A small multi-label audio tagger, trained from scratch.
Data: 184686 training examples, 1.0 epochs.
Rows from block 2 of a small multi-label audio tagger, named by matrix and row number. Rows with one number belong to one neuron. Each number is 500 + 50 x the weight over its row's rms, rounded and kept within 0 to 999. All counts start at 0. Numbers have three digits each. After the name is the row's rms in percent of the matrix's.
After each neuron's rows are labels from the 100 clips, of 14976, where the neuron reaches its highest value: "loudest band" is the band of the loudest frequency at the time of the peak. Only what is clearly more common there than usual is listed. The data: single notes of musical instruments (NSynth).
# fc1: second MLP up (model.blocks.2.mlp.fc1.weight, 768x384), inputs 256-383
# fc2: second MLP down (model.blocks.2.mlp.fc2.weight, 384x768, transposed), outputs 256-383

fc1.476 077:510518506465419474566529544455566528488490494513589464453546456465502452509537491333491475544486555596519462449503551527490388444477514507511514461545564512504559407469483542584428661588497523393406560494512441444593529503581496403457465458545447475445376500488502447563498552517549407461564534499555466410570546438452456526484508471494461513606472502571523468428488475432516502477635
fc2.476 076:465474634604614589500480516573390508508427488427433438567513446564509529486446434564444542420492474413441548426526476481508576503541451400549561537400448477488443501415528530471492423415644457546504496532500577528541489515478457565529500535608411580534499493534549521409476398486529484483470426472426472543479509448471559527495425574511498469506579471453581513483432530475391444569452
loudest band: 4000 to 8000 Hz; 2000 to 4000 Hz

fc1.20 157:440420483530385530497478482507548602390482513489496525468550523542417438431479486460483543505563527516527529504522544540506518479546498447477379460426537553412550500436529479534446496502511484474562555446446533578552445428528507417503483648415504543469460479473494540455546508478488515395524496510610488521472524507509552494631604556509521498509483588489493436536456452485474422544546
fc2.20 143:545619457450545465514514460473559445530456573512569506520432490524592487542446447459518518471484430513505460539496482433486544550383564498462470492483441408452477511509567566639470483524488570459535383655554510487549526499459555600499526463578526431477549497528429585559462501470489548613469506537502539463589527519510493521475356465453421579465515494497437542478476559510541599512534
loudest band: 500 to 1000 Hz

fc1.111 080:497512404568578540577495599583523429444474476506534477429428642571451476409443487503481533503547457452395544465517507501501434532480419548485532455528551534592446467493430389565537576490473547533507385526527486547483605558438578602457394479497487562490481478602540576548540505400457472535578535503437560473430503480456490451557516490496493453524431462488470499404472508505511537433391
fc2.111 091:475485544488489493478477542452598551541491542417588475522581448486493547570489475500561610500517487481623503517441576555527513425493551498575492516537507517480531567534470545472530447554559438446469552467483546450542507448456431396554525519509508455542529504431450420478519464586471533514498465458508476509551466533526472580475525553573441499534614411586537418582526391512506525538525
loudest band: 1000 to 2000 Hz; 4000 to 8000 Hz

fc1.760 084:507458459488569478439549479456504440474509532515532478525478569499535531520499572439448513533438486446564508456466513579504530510465529509534421455547447424463477518493494466441503530424451504541460529402567436488459604511564473664528495363542535525541502518468561457541417483502454463532376582500423496475493558474601398429475455548481499499493530539608437435514578471531542467451630
fc2.760 094:523533404525446467504503433525522501630494424577526445490520508511505463515466479565543494469637493483372499546594502485391457503580417487504420489433508530461531582485508473561435518555580462408505550498511511513454443498499471412484457548534495495454518465438395542404487477532473554447495488520556536511487511581445552567517469514556485519538490411509556431525510517585521495559408
loudest band: 1000 to 2000 Hz; 2000 to 4000 Hz

fc1.169 095:519531508482515542586570459552529509477401467623558435508530440502479512585493539488505503550523558527555426373511451543447443421487474588588476473578513470576444476534491509475590501476529622529536452497600575495522508472494550600465390440559506438352521536511439516497458476508509513543544575373522414456558455477496463531555499582514458453489548484430539585535469536465544457409489
fc2.169 099:481547448577466548501471534424523494475502510483475542531450574484509476413522502546474496469536389510500522523536577505537544543588494343495528497494530524478552446500441462591466531458490366522572628548474494479460495443528494447518565570528454505515437431456447505502548490449492500352494610534481478570388581498380542439491463532483455432469443545511552372439482527483514406551508
loudest band: 4000 to 8000 Hz; 2000 to 4000 Hz

fc1.131 046:515473496419452475509375545524439507410448476523562564437403483425544508472448481516492537496488436450475461584422514549418438480521472545490480529516514573468482438606393418430479528461499568429554499523487465545554468586574435515549599578475429548524463567384593447494595462480486544544475504489485402522481549554479433543569423418435473496563431530496599434582476454594548425444429
fc2.131 047:647458460554540548414547504469493516456485466510439498527497469549528422490382507371475499519443440454605578400455483465533529535412515523513511418522444452626570522455542506539438565579495567455513520443566552499447481479481535505557425499449540467415438509599438562464494484552400461556542529553568489473581542379498545535469570507523518538480577569644508598486533558479471514470517
loudest band: 500 to 1000 Hz

fc1.592 097:540501465462443568437478510504503534446446492531601462488500506593515518541508504501500404472563479509513497489563588410520463476508456408310461583488580546500530565554463461453524458497429497476547514481590499580480537436514498508458562571470437448589485531516486448463468472515503552592480556574529505518548512533492428456592407504435553483536510511511486461552528412489492516532525
fc2.592 095:473561485554516476459481466511599524462479489400477468410588555448537559491420427462521575516494567520549518505527503569496566463529499634608481464493490497537376476603563583526485550427515463475454529456500518496418494386551535502558486437566530557648538576528506534495547518541439481464507438532519460441442514472478576497437484477501541505504435491484519499500482544535457522462552
loudest band: 500 to 1000 Hz

fc1.545 073:419542521399515478536475506509520486470528587607555431451401487473537428425479398483529460479611462484519450594446612482502530483535550510473483514512503524493480448507347503472540468446437498561444373428447516537554559388542480489511593480526464545579558512471569482546567520534494514496502531423538534485531439425445490513428482498545463415465459519486563504454474568474415391520512
fc2.545 064:540502529532524559531501530379442538553505518444529528503513459586526568460494550474472541490443491535465531570507457459516518488551448501532467439521513519610518533539536446543472477540473511517537474584511434431556485529401468510453479523436538438516560497557528577514506507510462544530538390479508523470390553515508503434502550486472555581599525433626477501578441536467551654497525
loudest band: 500 to 1000 Hz

fc1.524 057:473567482534519526493497442449506525455504574448659554511493435512424446530513496512534489498447514461455510486530545444406456516465491549503529578520506498438466449495479553553402470497505544532541508550454545514436552558662522605466558545472467528484501482462485493459488525562580510588475465529565536506493464541425548505587506550494512458519448489588416485539540464460576506534477
fc2.524 056:567436574489443503530426442455538532526468544518504477566509496567423580510505529485503499450427488525477417597545439517522554530578501490456454476501486518554507544532544495489456527447492532403534455446483472508398461531318548453469462527559489465556385493540495548621510488498505449451454536403395463554510534539456513504459401530531500475473483469477527499451514573540506536510524
loudest band: 250 to 500 Hz

fc1.427 061:552453476486488573558568491509532598442526505478506484494455454554551493519415520434569490442453475476536544459541489509450470453527558515544539491522486507508531490529466569553543515505575568479491455507511481468426514531556563526555393492438478433551453509565441455568523441531551474438542477505572501600484442433572483479498498459466573576574482476375505401530539519544598510519519
fc2.427 061:557526605519453538547427508501466451472577465544487479445479515496454455501471524511390437511454420487385559477525446538506483457566463514426499499535531500535475486483461454486472535449511487552577568422474498406559456472491514480391527623512435372541480432463467455538538497476528484442472561481452494493432453524582505517506465482473531530509485456571562546455508538411502521493472
loudest band: 4000 to 8000 Hz

fc1.761 094:585520412575449508456508521486376567504639602550504554400494595541572434534513497562457523454591550417506504436434516519473495499401469507554534570497506466466521480504500489409559446520543530480413491507609500420536472574505515513475590546560433480508458428551446591531513524504449519520563515623427461532533477575502530516411528483462439597447531569508488502543547413481406496596488
fc2.761 099:445539491380554439496607506489497480416476451342507455545446419497452538474550446489462480519504428465524491508462404500517532503442563493447404561485518528543460498473456556503509524496563535555509455411459546535513460487493519510526384460448626511542500603419434441436555546463530462487555550408541550506501537445427552515579488512553581500442442503471459497466404535461459463498536
loudest band: 2000 to 4000 Hz; 1000 to 2000 Hz

fc1.393 096:446439456402402605469454470456527502505566432576505511458480485543537579509520510598503466481538405493523525456540494592582487515535488451556480545472515491469452529575586577515527465487509395566478423387534651493459534473502520408547470602577376494446454507440484532540448519568537461502434593481485573450472581430475485508474493575537477438548516429488527488465577446508474481474564
fc2.393 098:455475538524508487481512526634518593492462538434520555477482499492435419477474578494582517509532567543488441544592562427558527490512505510439568474458530530509461578500437547494530466482506511513482480526478490465564564587463462472418509509522495499493570410593525576478489499468443549536482455542513471347429479438542543493504533532456477424545451527490497395548425500548511512532558
loudest band: 1000 to 2000 Hz; 2000 to 4000 Hz

fc1.107 102:486481518521525546442503436390567528469520530545405450534537457426563448569446606481528469462492560533543489398522513533508498504522497507474486480524468485545496526483494530480509540396495422409541404403528511426490581431482551512460552480553487551442393472552471493537517492472477423538457454448525593531489423442528432523459488506507466517544553478485518480486484426524571526587561
fc2.107 086:544407562573435489422528501584514441547421476458544563420449582587433519475423492534440488443556502450511439580505475535469479420533504435529650567502600495439448446500501583570454491524417458453572516571516533621478438484497500500516504517486488524449495472431461476515443498490500545535512569535425477498580545483484377509533474530527554502484503523485491460487462489497440512444462
loudest band: 4000 to 8000 Hz; 2000 to 4000 Hz

fc1.78 072:475532525596512500457508468491385555461527544517436442407495558357596444543539609483499478462510533436500401567458484510428440590500447513481545539532588514552449545600448553493454552435412516477495527498501528448460477598490490570497549503574513594469409543405542492506368501523451548536482520487460422535505525542541430526449470461491471483437560473447492620414461509457470453473500
fc2.78 074:551447495559371573509477556445561522549498458470560529465426569528470547574465468505465472498466487533495543450504487527558478543483496477498486445484472469478570413497524519509479514480498531484556468408515492597560607509474474603502475564400581458413526446562490574512527522492501494450560518526480533538509485367476592493547447510463500561387488464575513458519445522495432546519473
loudest band: 500 to 1000 Hz

fc1.745 082:536467504569515520500430494409541436434441504560485553531500469472552559565449471417494552503533462490567554456513583562440516423381548453485532531564481485506507467514442549615571490504541440483511523457531492436438449430502482538512515480565440502593531484508482435523540485476549488445515533391482565467489503496518494438476504540480373441511518424522569382475586465569564513481546
fc2.745 088:489483491529449528482440563548452431492538482519478550590441564517474518418506496514461382582546519527384520555513381577542398495564523572548400492486410470491470481430448463514510461536490539495525481505497457540474556427468378451568485442406535398504531499486560543427471543463498526505528606536553503551514500426542574534452588456445549596549565486501443551493538451475435501484487
loudest band: 4000 to 8000 Hz; 1000 to 2000 Hz

fc1.64 059:367486482448571429466519527493503481456524508497531455460542527477548475554471421482529466480579488594547499467501517443478463572550508525478517444492523574477472517461555510498485462495474498500530514472458444413540491495487502455468531534556423544434449436441490504540509457569542474534533511518516510522514487394452445436507470532616590507607489461597484454499502540489441436555495
fc2.64 067:563537438625452511511487496517470567454578433504460498554443473545530426470541587493432484491516526503517637503487525442563468447434466449485401546475454472583510447472575521482459379466545503551549518436483521495484573487547551635446458527410545472419531425540488470550503585431530570568443463497471506560433571529576451579579605510464432476457580531427493471410502464488523517512461
loudest band: 500 to 1000 Hz; 1000 to 2000 Hz

fc1.604 071:454445449542498427489423474522449575488493493468609529496489599496445493495479454435598506561453410474545471492498544543507454444465446502464523471503451502393422451480517529599480544579412501421484478560470470473525503517481646465491514589615438526419518434490478503536540441451508448493480486500514441536575469487568564538609540460474505495486440526548507439588563421467554503465470
fc2.604 080:517512539507521458517568541506510422453498467468445474501496372454583519527521522573468559452568641478467586419507450524509525509492529527514505520568552515565477548527517589414411408355556364565399490398587461513461482426484469464527500437489510545499558537485532556446462459503457525572417461454416515463427559507423464504462518569519543470533541429465562495480505543512518455471488
loudest band: 500 to 1000 Hz; 2000 to 4000 Hz

fc1.612 159:475504509581551419509517484513478458527419434486504602497559513539478490509505576491570533396541548493547485560523533527485486491516544592467513431458480360404408410485516581476540569451468461528523486517517542519354430489535499450516490483529501535529475571443556469479482482574485511560542511492552534538506603559388329486460482500525490586560472549508520481443482495533465494505509
fc2.612 150:543442526509524596514471453514518564489492565485445465572439430492516530496481438608509527583448525552400508413465453453486437512446488538503472521445510551605533480451561538477539532565447641460495383471522459458584565436374442526500456479423458389467507443555563498563497471517474447452492414518465509470474454525517607478493541516452484476487573470498511503508536483443436504468449
loudest band: 2000 to 4000 Hz

fc1.664 098:503446472522556576556448555406430519506465466481479569427492595433482453528482461503497483439532510538508523609524415448551479479441474395484402484524547386528459520484537494525437421546506552463455445545541456569530500497553514504599528525600515469480506466456580406513458456392500396502486497555463468497628449514573577525521509419575521479456553504539492599588534414512496430449555
fc2.664 109:458527566519472503571543472510497481526430530590436473511471422553504426595528518510539495496444496569540546476429613552452587470584495501516544453535399512563513530467556523483532516462447455449524416477419597449424555548474553472424493476503476492422532494476474562432486525613500604517431486413598422567426519590556428431500511578465471595549424521559476525489603523351553573466513
loudest band: 500 to 1000 Hz; 2000 to 4000 Hz

fc1.285 064:390453530516511468515499543466489497459535529455518481518609400464524545432448568479537566500576513437421516456559523430457548495431487624533398493505554492403536427521523495506509432456492467448413600565474481585523484426570362498549504593490508568480464579525568522488378445537497577479510496527497512489609500441499500540494450401482538568437564523542455572479550573490539533376521
fc2.285 080:569537540498534506493501472591622483580464487529498500484501544596462436541570447477460401438536508507539447523467467601577454500592472376444505492497458437592451602475464504517515478604533561454551460462603525445500500494421603472454463514480490479449465518536450417499584521531497455529435493457416565456362461550454421524493522495569477482516507504479535430505445508467477556580453
loudest band: 500 to 1000 Hz; 1000 to 2000 Hz