config.toml
model = "multi-label audio tagger"
dataset = "single notes of musical instruments (NSynth)"
train_examples = 184686
n_mels = 40
hop_length = 160
input = "log_mel"
spec_augment = false
win_length = 512
arch = "conformer"
norm = "layernorm"
activation = "quick_gelu"
mlp_ratio = 2
head_dim = 64
fused_qkv = true
qk_norm = false
inner_norm = false
subsampling = 1
layers = 14
width = 384
positions = "rope"
kernel_size = 31
num_labels = 36
init = "trunc_normal_002"
residual_init = "none"
optimizer = "muon"
muon_scale = "spectral"
lr = 0.033
momentum = 0.9
nesterov = false
orthogonalizer = "newton_schulz_5"
adamw_lr_other_params = 0.0012
grad_clip = 1.0
steps = 2800
batch_size = 64
epochs = 1.0
lr_schedule = "cosine"
final_lr_fraction = 0
warmup_steps = 140
weight_decay = 0.03
adamw_weight_decay_other_params = 0.05
Rows from block 10 of a small multi-label audio tagger, named by matrix and row number. Rows with one number belong to one neuron. Each number is 128 + 32 x the weight over its row's rms, rounded and kept within 0 to 255. All counts start at 0. Numbers have three digits each.
Before each neuron's rows are labels from the 100 clips, of 14976, where the neuron reaches its highest value: "responds to" is what is common among them; "loudest band" is the band of the loudest frequency at the time of the peak. Only what is clearly more common there than usual is listed. The data: single notes of musical instruments (NSynth).
# fc1: first MLP up (model.blocks.10.ff1.fc1.weight, 768x384), inputs 0-191
# fc2: first MLP down (model.blocks.10.ff1.fc2.weight, 384x768, transposed), outputs 0-191

responds to: octave 6; pitch class D#; octave 7; note: D#6
loudest band: 1000 to 2000 Hz; 2000 to 4000 Hz
fc1.544:131152100148130145155126128168145101139070150093131105093159173126142158174130152077133203213082157095162075174108208090141141129151152089110110116110146133182107116088160147140091118119159205094151119167118149108145119156108153152109080143107125119192124133143123135133184117116146100114167037142112106168113148160142144116157132148163081145110083120146176061085118121101137112084094123167051155136157153117156068093147114133036132135160128095152136115111132163149086118140177188158124133159102157165134147117084142083058116164134148147139172089127104114164129120118067138156
fc2.544:178097161089138168183109115116168193105148136118090129110102089108099092118149140128099093131129125098141155074144086165103121111142139132120141075116090127069135135134084158136133071102109104191135137134103103118120150121079105080120125130137123114088107095126169141120129147100142125190148144162085139089085150081133151112149106131109186115134187175094115134150115084182159116125122090127189105135131104160159164112120177143146168166090164059132118110165130107063139108133120049100129097159119110154148031153130125159219148231096102125072165137130145185102165159086139132140

responds to: octave 6; octave 7
loudest band: 2000 to 4000 Hz; 1000 to 2000 Hz
fc1.417:129075176110136137140112159143107083123159142106099099147120090091098142137134124121057066125183099138127144081109132183082120095114137119110147160121121108142159163092130151090133097151099181146072116141122096096070122086170146127123153193095124159132127124079145122147138161053123135105124180115170075125109088135159050165115148153118075096118088159090109164118171112145163141193165116133144134115154140178156170096092089135149103065202132135099159125046152121160137124095065151131102111150139130143072145186096070145179153136092136087064108146152106126113141162147093088152
fc2.417:130150164119078057111152062163181106110162107164149214094141157115101099107115176135114130106099104199127153119110105131110104179138145089156131129128178172066110150131106151082095145178152156099138156108100180101204147125107159179090128031163137159105107105164182168070074116153047137140098127118141149162154127166148109108103081149094105135112144140139121138104103105143174180053078128131142100165082158048090171156126132131160059124112097168107146152138147105103104139108151146186148112155102151136137119106163082167087110099162114110171173140081050080089121143103083166096

responds to: octave 7; octave 6; pitch class C
loudest band: 2000 to 4000 Hz
fc1.260:094106166122129153101160155189153139131115163070188112133155149073168119180141168137107122163130125124138120122137110112143124191135104151115096128095130120115102135101157101178136186143130179130171149123124142166117171094128059113159126142100051073168139164140157133108133188139155090120135166114131115187136115054127169111094126152146154148128124157130103101167140127184121135153103091129140130153039141111079178141139144089123169181160113194129101094151108116099066117174097096177182156120120082168094150120124128108146114098145124059153116104080162119153108108107072188093
fc2.260:160142101107090098161127122071138103087171150130156142059113123176118114098072043143149100091141152162132133122151162161106158105120138137047100129095118121120120121147111200105151098119170136155170146099101203119073155171136148134111080162159175138118100072119173087181121083144161191098128066172157154138134125075064165113167083099121124088121108174106140096178140183106143132128080133122105137085139132117147112135023102137133095132134105061131141106097178153080135160182165120116056147157112122163068107180151113116164130154171149137112102162182134072078175121128162095177

responds to: octave 5; octave 7; pitch class B; instrument family: organ
loudest band: 2000 to 4000 Hz
fc1.540:135095111097215131184097140165129119103120143110107102096144140120162125146115127118155158119062191091110083146091101156123105105094080107102148108150157156134113119124187140100183178137116129187107143140134164127148097174109149086125125111125135137112077156127119107127100216199145127172136145117153133125127133110170158153141122108191102113104113173093126169154112192121125159149116144115150126165085100162132110075131146103110146132084090147028126112120191095142143186095157098156158193100099089136058115122133127115086128166180122176171154091101132171101115112148095184076
fc2.540:111121174105127131106114093052177127133103116093172115143111103174080091141133084156102119150189143148135218078160157129088133145164110158093113114083106125104081182202102135141091071107150129154175162131173101147092161076157162177132147160108101132151120087098148125167127100149143141139083148135148111168101059146136117142144127120114150100108125149126082065131092114102098084138145122161142085121138154140131118136066128106188109095173144183178141116131088182073095140200095180115144086130116138197097097147164138149122058118097126146077100178101137109114066150087124056111

responds to: octave 7; guitar
loudest band: 2000 to 4000 Hz
fc1.395:138145095104108077142101098124169127176134128165106138146114170111175113140079111197100114066166129112079147157128153160205087082139160131105130116093171129171133113104134139111158122089108093111108148140089106127142133118098160171124135101137193164059143122196158077119128118189137154130140139132067129109085115130135121115132144123098093181097105171078071106204074088141097143101145104097169123125141109130170104097128102178071081182142145164141138159111126134134114108120093164139082114107135080096138095109171192096155133148094084156096193134077129190097099170057059079126
fc2.395:112096147087111130115149077123109108140130123098197059048104146096114143100130133140116148148098062112141136150102151031129154111148105091156154121144115139116135087140101109114123125107119097137065147163150093088099177139123171115155135117162095148150172134086096115144143179066160124102148111088152118142156140134081102082093089132142180128075181112209143145091187176135146128167145129164144128086110124106078136137180158116126115093071135160098112116128113151180099076104139129182125132105137186180084152141097097134107129117153087197202112108122146068124123093149201141162

responds to: octave 6
loudest band: 1000 to 2000 Hz; 2000 to 4000 Hz
fc1.206:092162161131186157155139171131097141142131082113105065160111173133078129054133146141085059096131126079137158147069137119149068147149174180148123145124106099065120160099107100145109165147141133164085126137119087178098057138160096105098123106198135161107153133110094093144129159112045113171104111118167113112134138054151150161136134170091178105106160149059121170134177109154140093105134140125097165116117133095113111129108102108104160133045133149089135123139116145116200113151127172098184140120103101198154082135077144117111068108063168145099094146159079188178105143099086137090
fc2.206:135092078143087096149149116185172089111130139137182137168125074103120107099137123125125113185132127088127201146123091146117092048176133179152118133155144181156108110143175159104124125089071080115113080167123154080118212127072190122144158070164092162155129135142165158118141103188177154135111152103075083152108117177073119177108129092085099130137083171181048101099113124113123149131103122102144145164103164104083153178146147158189116152127140136107128104173151142142141107161134153122111129170141140115130139161169141153153113170132106103143205149161087182110094144185123166124

responds to: synthetic; bass
loudest band: 2000 to 4000 Hz
fc1.585:104137133165134131085082110120093125130166140137122130120097172088187155152145105120074156150112167163084081109102097100078209159157109101135178055097061094116144186086104115115135164088076053134112106073218156167145102119162137124090172159134131064141112106164165142144142118179124139079163163153089052145145129130103096104102081064112126073098100146097129087131175121173161137130143102144101129096104151105175124107139117085072119129153159109172115125112196096088132083188115118145110119135145161108077138118100105116192095169130154100107104104114070096165203123149158155147
fc2.585:208143183078132168152108080140129089119137136117131153135101162138162196107147149123143194137140167122186177149090076123169140120103118129151139106109118151135129200118104129171123109164116097135166144132133146115157101165136123090121143078116070126112164148095129093085138120103098075092096117141172085130089095047102140111228133160122182180119081098111156165114118111177149125082091083138139122104153098147171101074194097099132175158147160119118179111053122140172118102134175107176124119128098118150149152098188182193123132116146116106108153184168136017105104109117060190153

responds to: octave 6; octave 7
loudest band: 1000 to 2000 Hz; 2000 to 4000 Hz
fc1.185:065062129079134139114101145105142111152103113134089123106082116134075138067091092146100174113142120093093117145111093148160048104150127139111093218145159144132191132136131142128085183161156108140112154152120094073129095107084146147086107142101133143141094112107159134102085156059144114129073160157104188101094077202169118130203120098073120080168138142109119170102156129073094090097142103151109085074115177112089121076180115158092095110182134102125150096105161156130125122114166163129079110116167167181143114166065132128179059150144159183144158091107103134150097145139132177121
fc2.185:118154151129112095138118124110093117126138071110098127158144173157133134165180139145203157140066117159158124157123126152135166208132138147154096101169070157143149097141168100137111147135108186113152121170083121160149140162092152162141078128145176106101103110078118109125164108117141127120106146155149091177145142100195140109132130149156129152154075104148116117139039094158196131114132133170141149097092120111083174151131196074135068147126106187096143092129123129136151121114145100125163173169099120136140162166164112134119179099115101089067093105059145098141144105114143094152

responds to: synthetic; bass; octave 7
loudest band: 2000 to 4000 Hz
fc1.266:118107137090085134135127098099121112094086110140120096107155126078139149130139086081166110117132071157152113138142146135110143108136122156155126142126118132177137140146145210114171138136116112148103120115112085139076106107114092118184110160138090057148095093165110151122178127163148103079120141149100203134117086088102162130165143138153085127099104144099110071113142127113094151135114161129130133089129057145148151060087136092123164140114097159132096162085130046101145159194131118151136171138094097174074157149140094120155105179177128159133066137162084116198132127123175158125
fc2.266:142144148092155150163182099070115116142187090121152094124079105114189090125145093110114145102093162098082089148058116136170178137117156058120225151104090102170103086078123140151169108145172112089186078098191134092179124134118116127132112131132083167095182105144127157117151190146149099113155112159070084125065111158103136094121120144170133140139163128152100173118146128127133151113133173141130103120124176104145073116088112104166164090137111122125141151160129153152131144098144162129143106130132160112029089104169125099074140112109127160148130074078134085089133129072067125132

responds to: octave 6; octave 5; pitch class B
loudest band: 1000 to 2000 Hz
fc1.571:178141151094177132087108116126128088105125130119120167099133106184129148118157171146186140118163117152130165133164129105092140162101156112055091157111164115102148130098136180108143175091109135127138118064112110151145116108104102092147124084211096077130115128182091077193138090190177151157144059094117152128121086172140132112045086147121094153089132184107076122154072155141141127117114140118114156111107135191132112131154136164128105079118173165057087104114130137171123120208166162163137073098120132093127117096162189105091147146110163169137104106101075181141109103148124162151
fc2.571:109077083174047122140108159151146155109121071120126062160085142100120093129097133153115057109100107078106112136114165178098092128160130155157135146135168132197116118110093135148134084115055146152131135122152145108156083136197115147133161144094131151093133143099181130121086135082123144119138119119155122145145138139120148108157146090135166092093141075109156074152150106157112150145128120094174116157111132086132143096085143122112202117122106132185135193178142131091134091094141147127120104148101174164144149101046129164112146109103116094097126184110161041164147066152158079117

responds to: octave 6; octave 7
loudest band: 2000 to 4000 Hz; 1000 to 2000 Hz
fc1.113:069130127112171156127152215081098110119155199135055162143168117171148145064149093098108152153097107122126091155119166068144091162091099115158188175107122144108110150104091179098122158143145147104085110084105131137082118148180090093191114140141162050134137123112132137120137113050173146103128099125141132127079147153122137143176101156208134144147057110114095121140157131146126181125103142100153136122140118128127144134081133090154131127079083061155102123179166140116093106174218207115180164166074181110134132146113140111183082145159053182141101110140175138115137096084134130192
fc2.113:088081092095049108156155093095090189141113145107134129163095156055094069147097138106097124178180126142168158084149066186106107134145115117105076114187137119132140112161146093115156164145131136116102130171166049134163158147135219128117125150145098160102115127154161200090177160180095091119061176113165142155123080119113155090131188151080114097106200124109149127170109121057127135086156124157151059131121121151136091105107129121140176087149135150172138156126102068140121098090099130171080180130160115143089150180158167184113118148157200105083147090051129089147143162085079155117

responds to: synthetic; octave 6; octave 7
loudest band: 2000 to 4000 Hz; 1000 to 2000 Hz
fc1.358:110158127106172120223130135195106157119151131149116083100124067178097148125124110090105158114136070185169135128158098104157063113139195148135109125145133172141083127153079179054149088119106161140185129085122141135146129148121168123159131135144135124122111146122132119141103150139110160102090130096097132151127106129085111164161080130112147072164135082114099113117088121157129117090070113131085178131141140092086132156078192095106072157126050149070126103142154134106140163104144121108168173158112108168114120137078132140196196133104157118136134131136111142129100134141157136134
fc2.358:136148109163119175090058166095185128095103140214135124060130164164190156163141142173175135163084145114118105148169153189147106131099060141096111148129176163114156205138097161135113192126130115170118149138139130076133155149104158184123139135098118134154079139118130099165036146164151124128130134199172121179143118142121112106168094088130111163095040076107113143114142075158189057158106099154158102140152091133136121051133106158100152119165129164141116081123090159135115120157107112155117157095106160145095122154172174121086068125187085148092102075151130083130151141093109068109

responds to: octave 6; pitch class D; pitch class D#; note: D#6
loudest band: 1000 to 2000 Hz; 2000 to 4000 Hz
fc1.519:109125142170099017142102102183126134107105133096140098182121105141133144156153161134102101160199131094092156132121071133146121109050139174139134106140147123110161131153128081158185155125123091082125065101121099085119105128135179142151133155202179175130134135110091142188175147105118109163168163113162109168133151158112159116116054151104172122133126174135150144132181098117094125055111150180147102085149114126080133088186118083144163179106175097113146074186165164176130081102167164154173167148136109198135178077062165123137124115121161104146170129140134155100137175146131144119
fc2.519:139097109103177106143142137136146086092172083170167138084181061153107141092094129132131096098103062108164109099142105108153120131122114174080105127052122189071169110085085132106086108099077177127149115139128087160154207118106108107135178101109117057157202108147109113141119076163154151130093151133122176138138155122125155160183202138089150083161130123124079130147140116102094113130192123130080144130114105167135144117149142156088191051113110132170074173142078082121137162106127164071118114127155168098128180101105128101157142123123073124126150102118175153123098144090128100104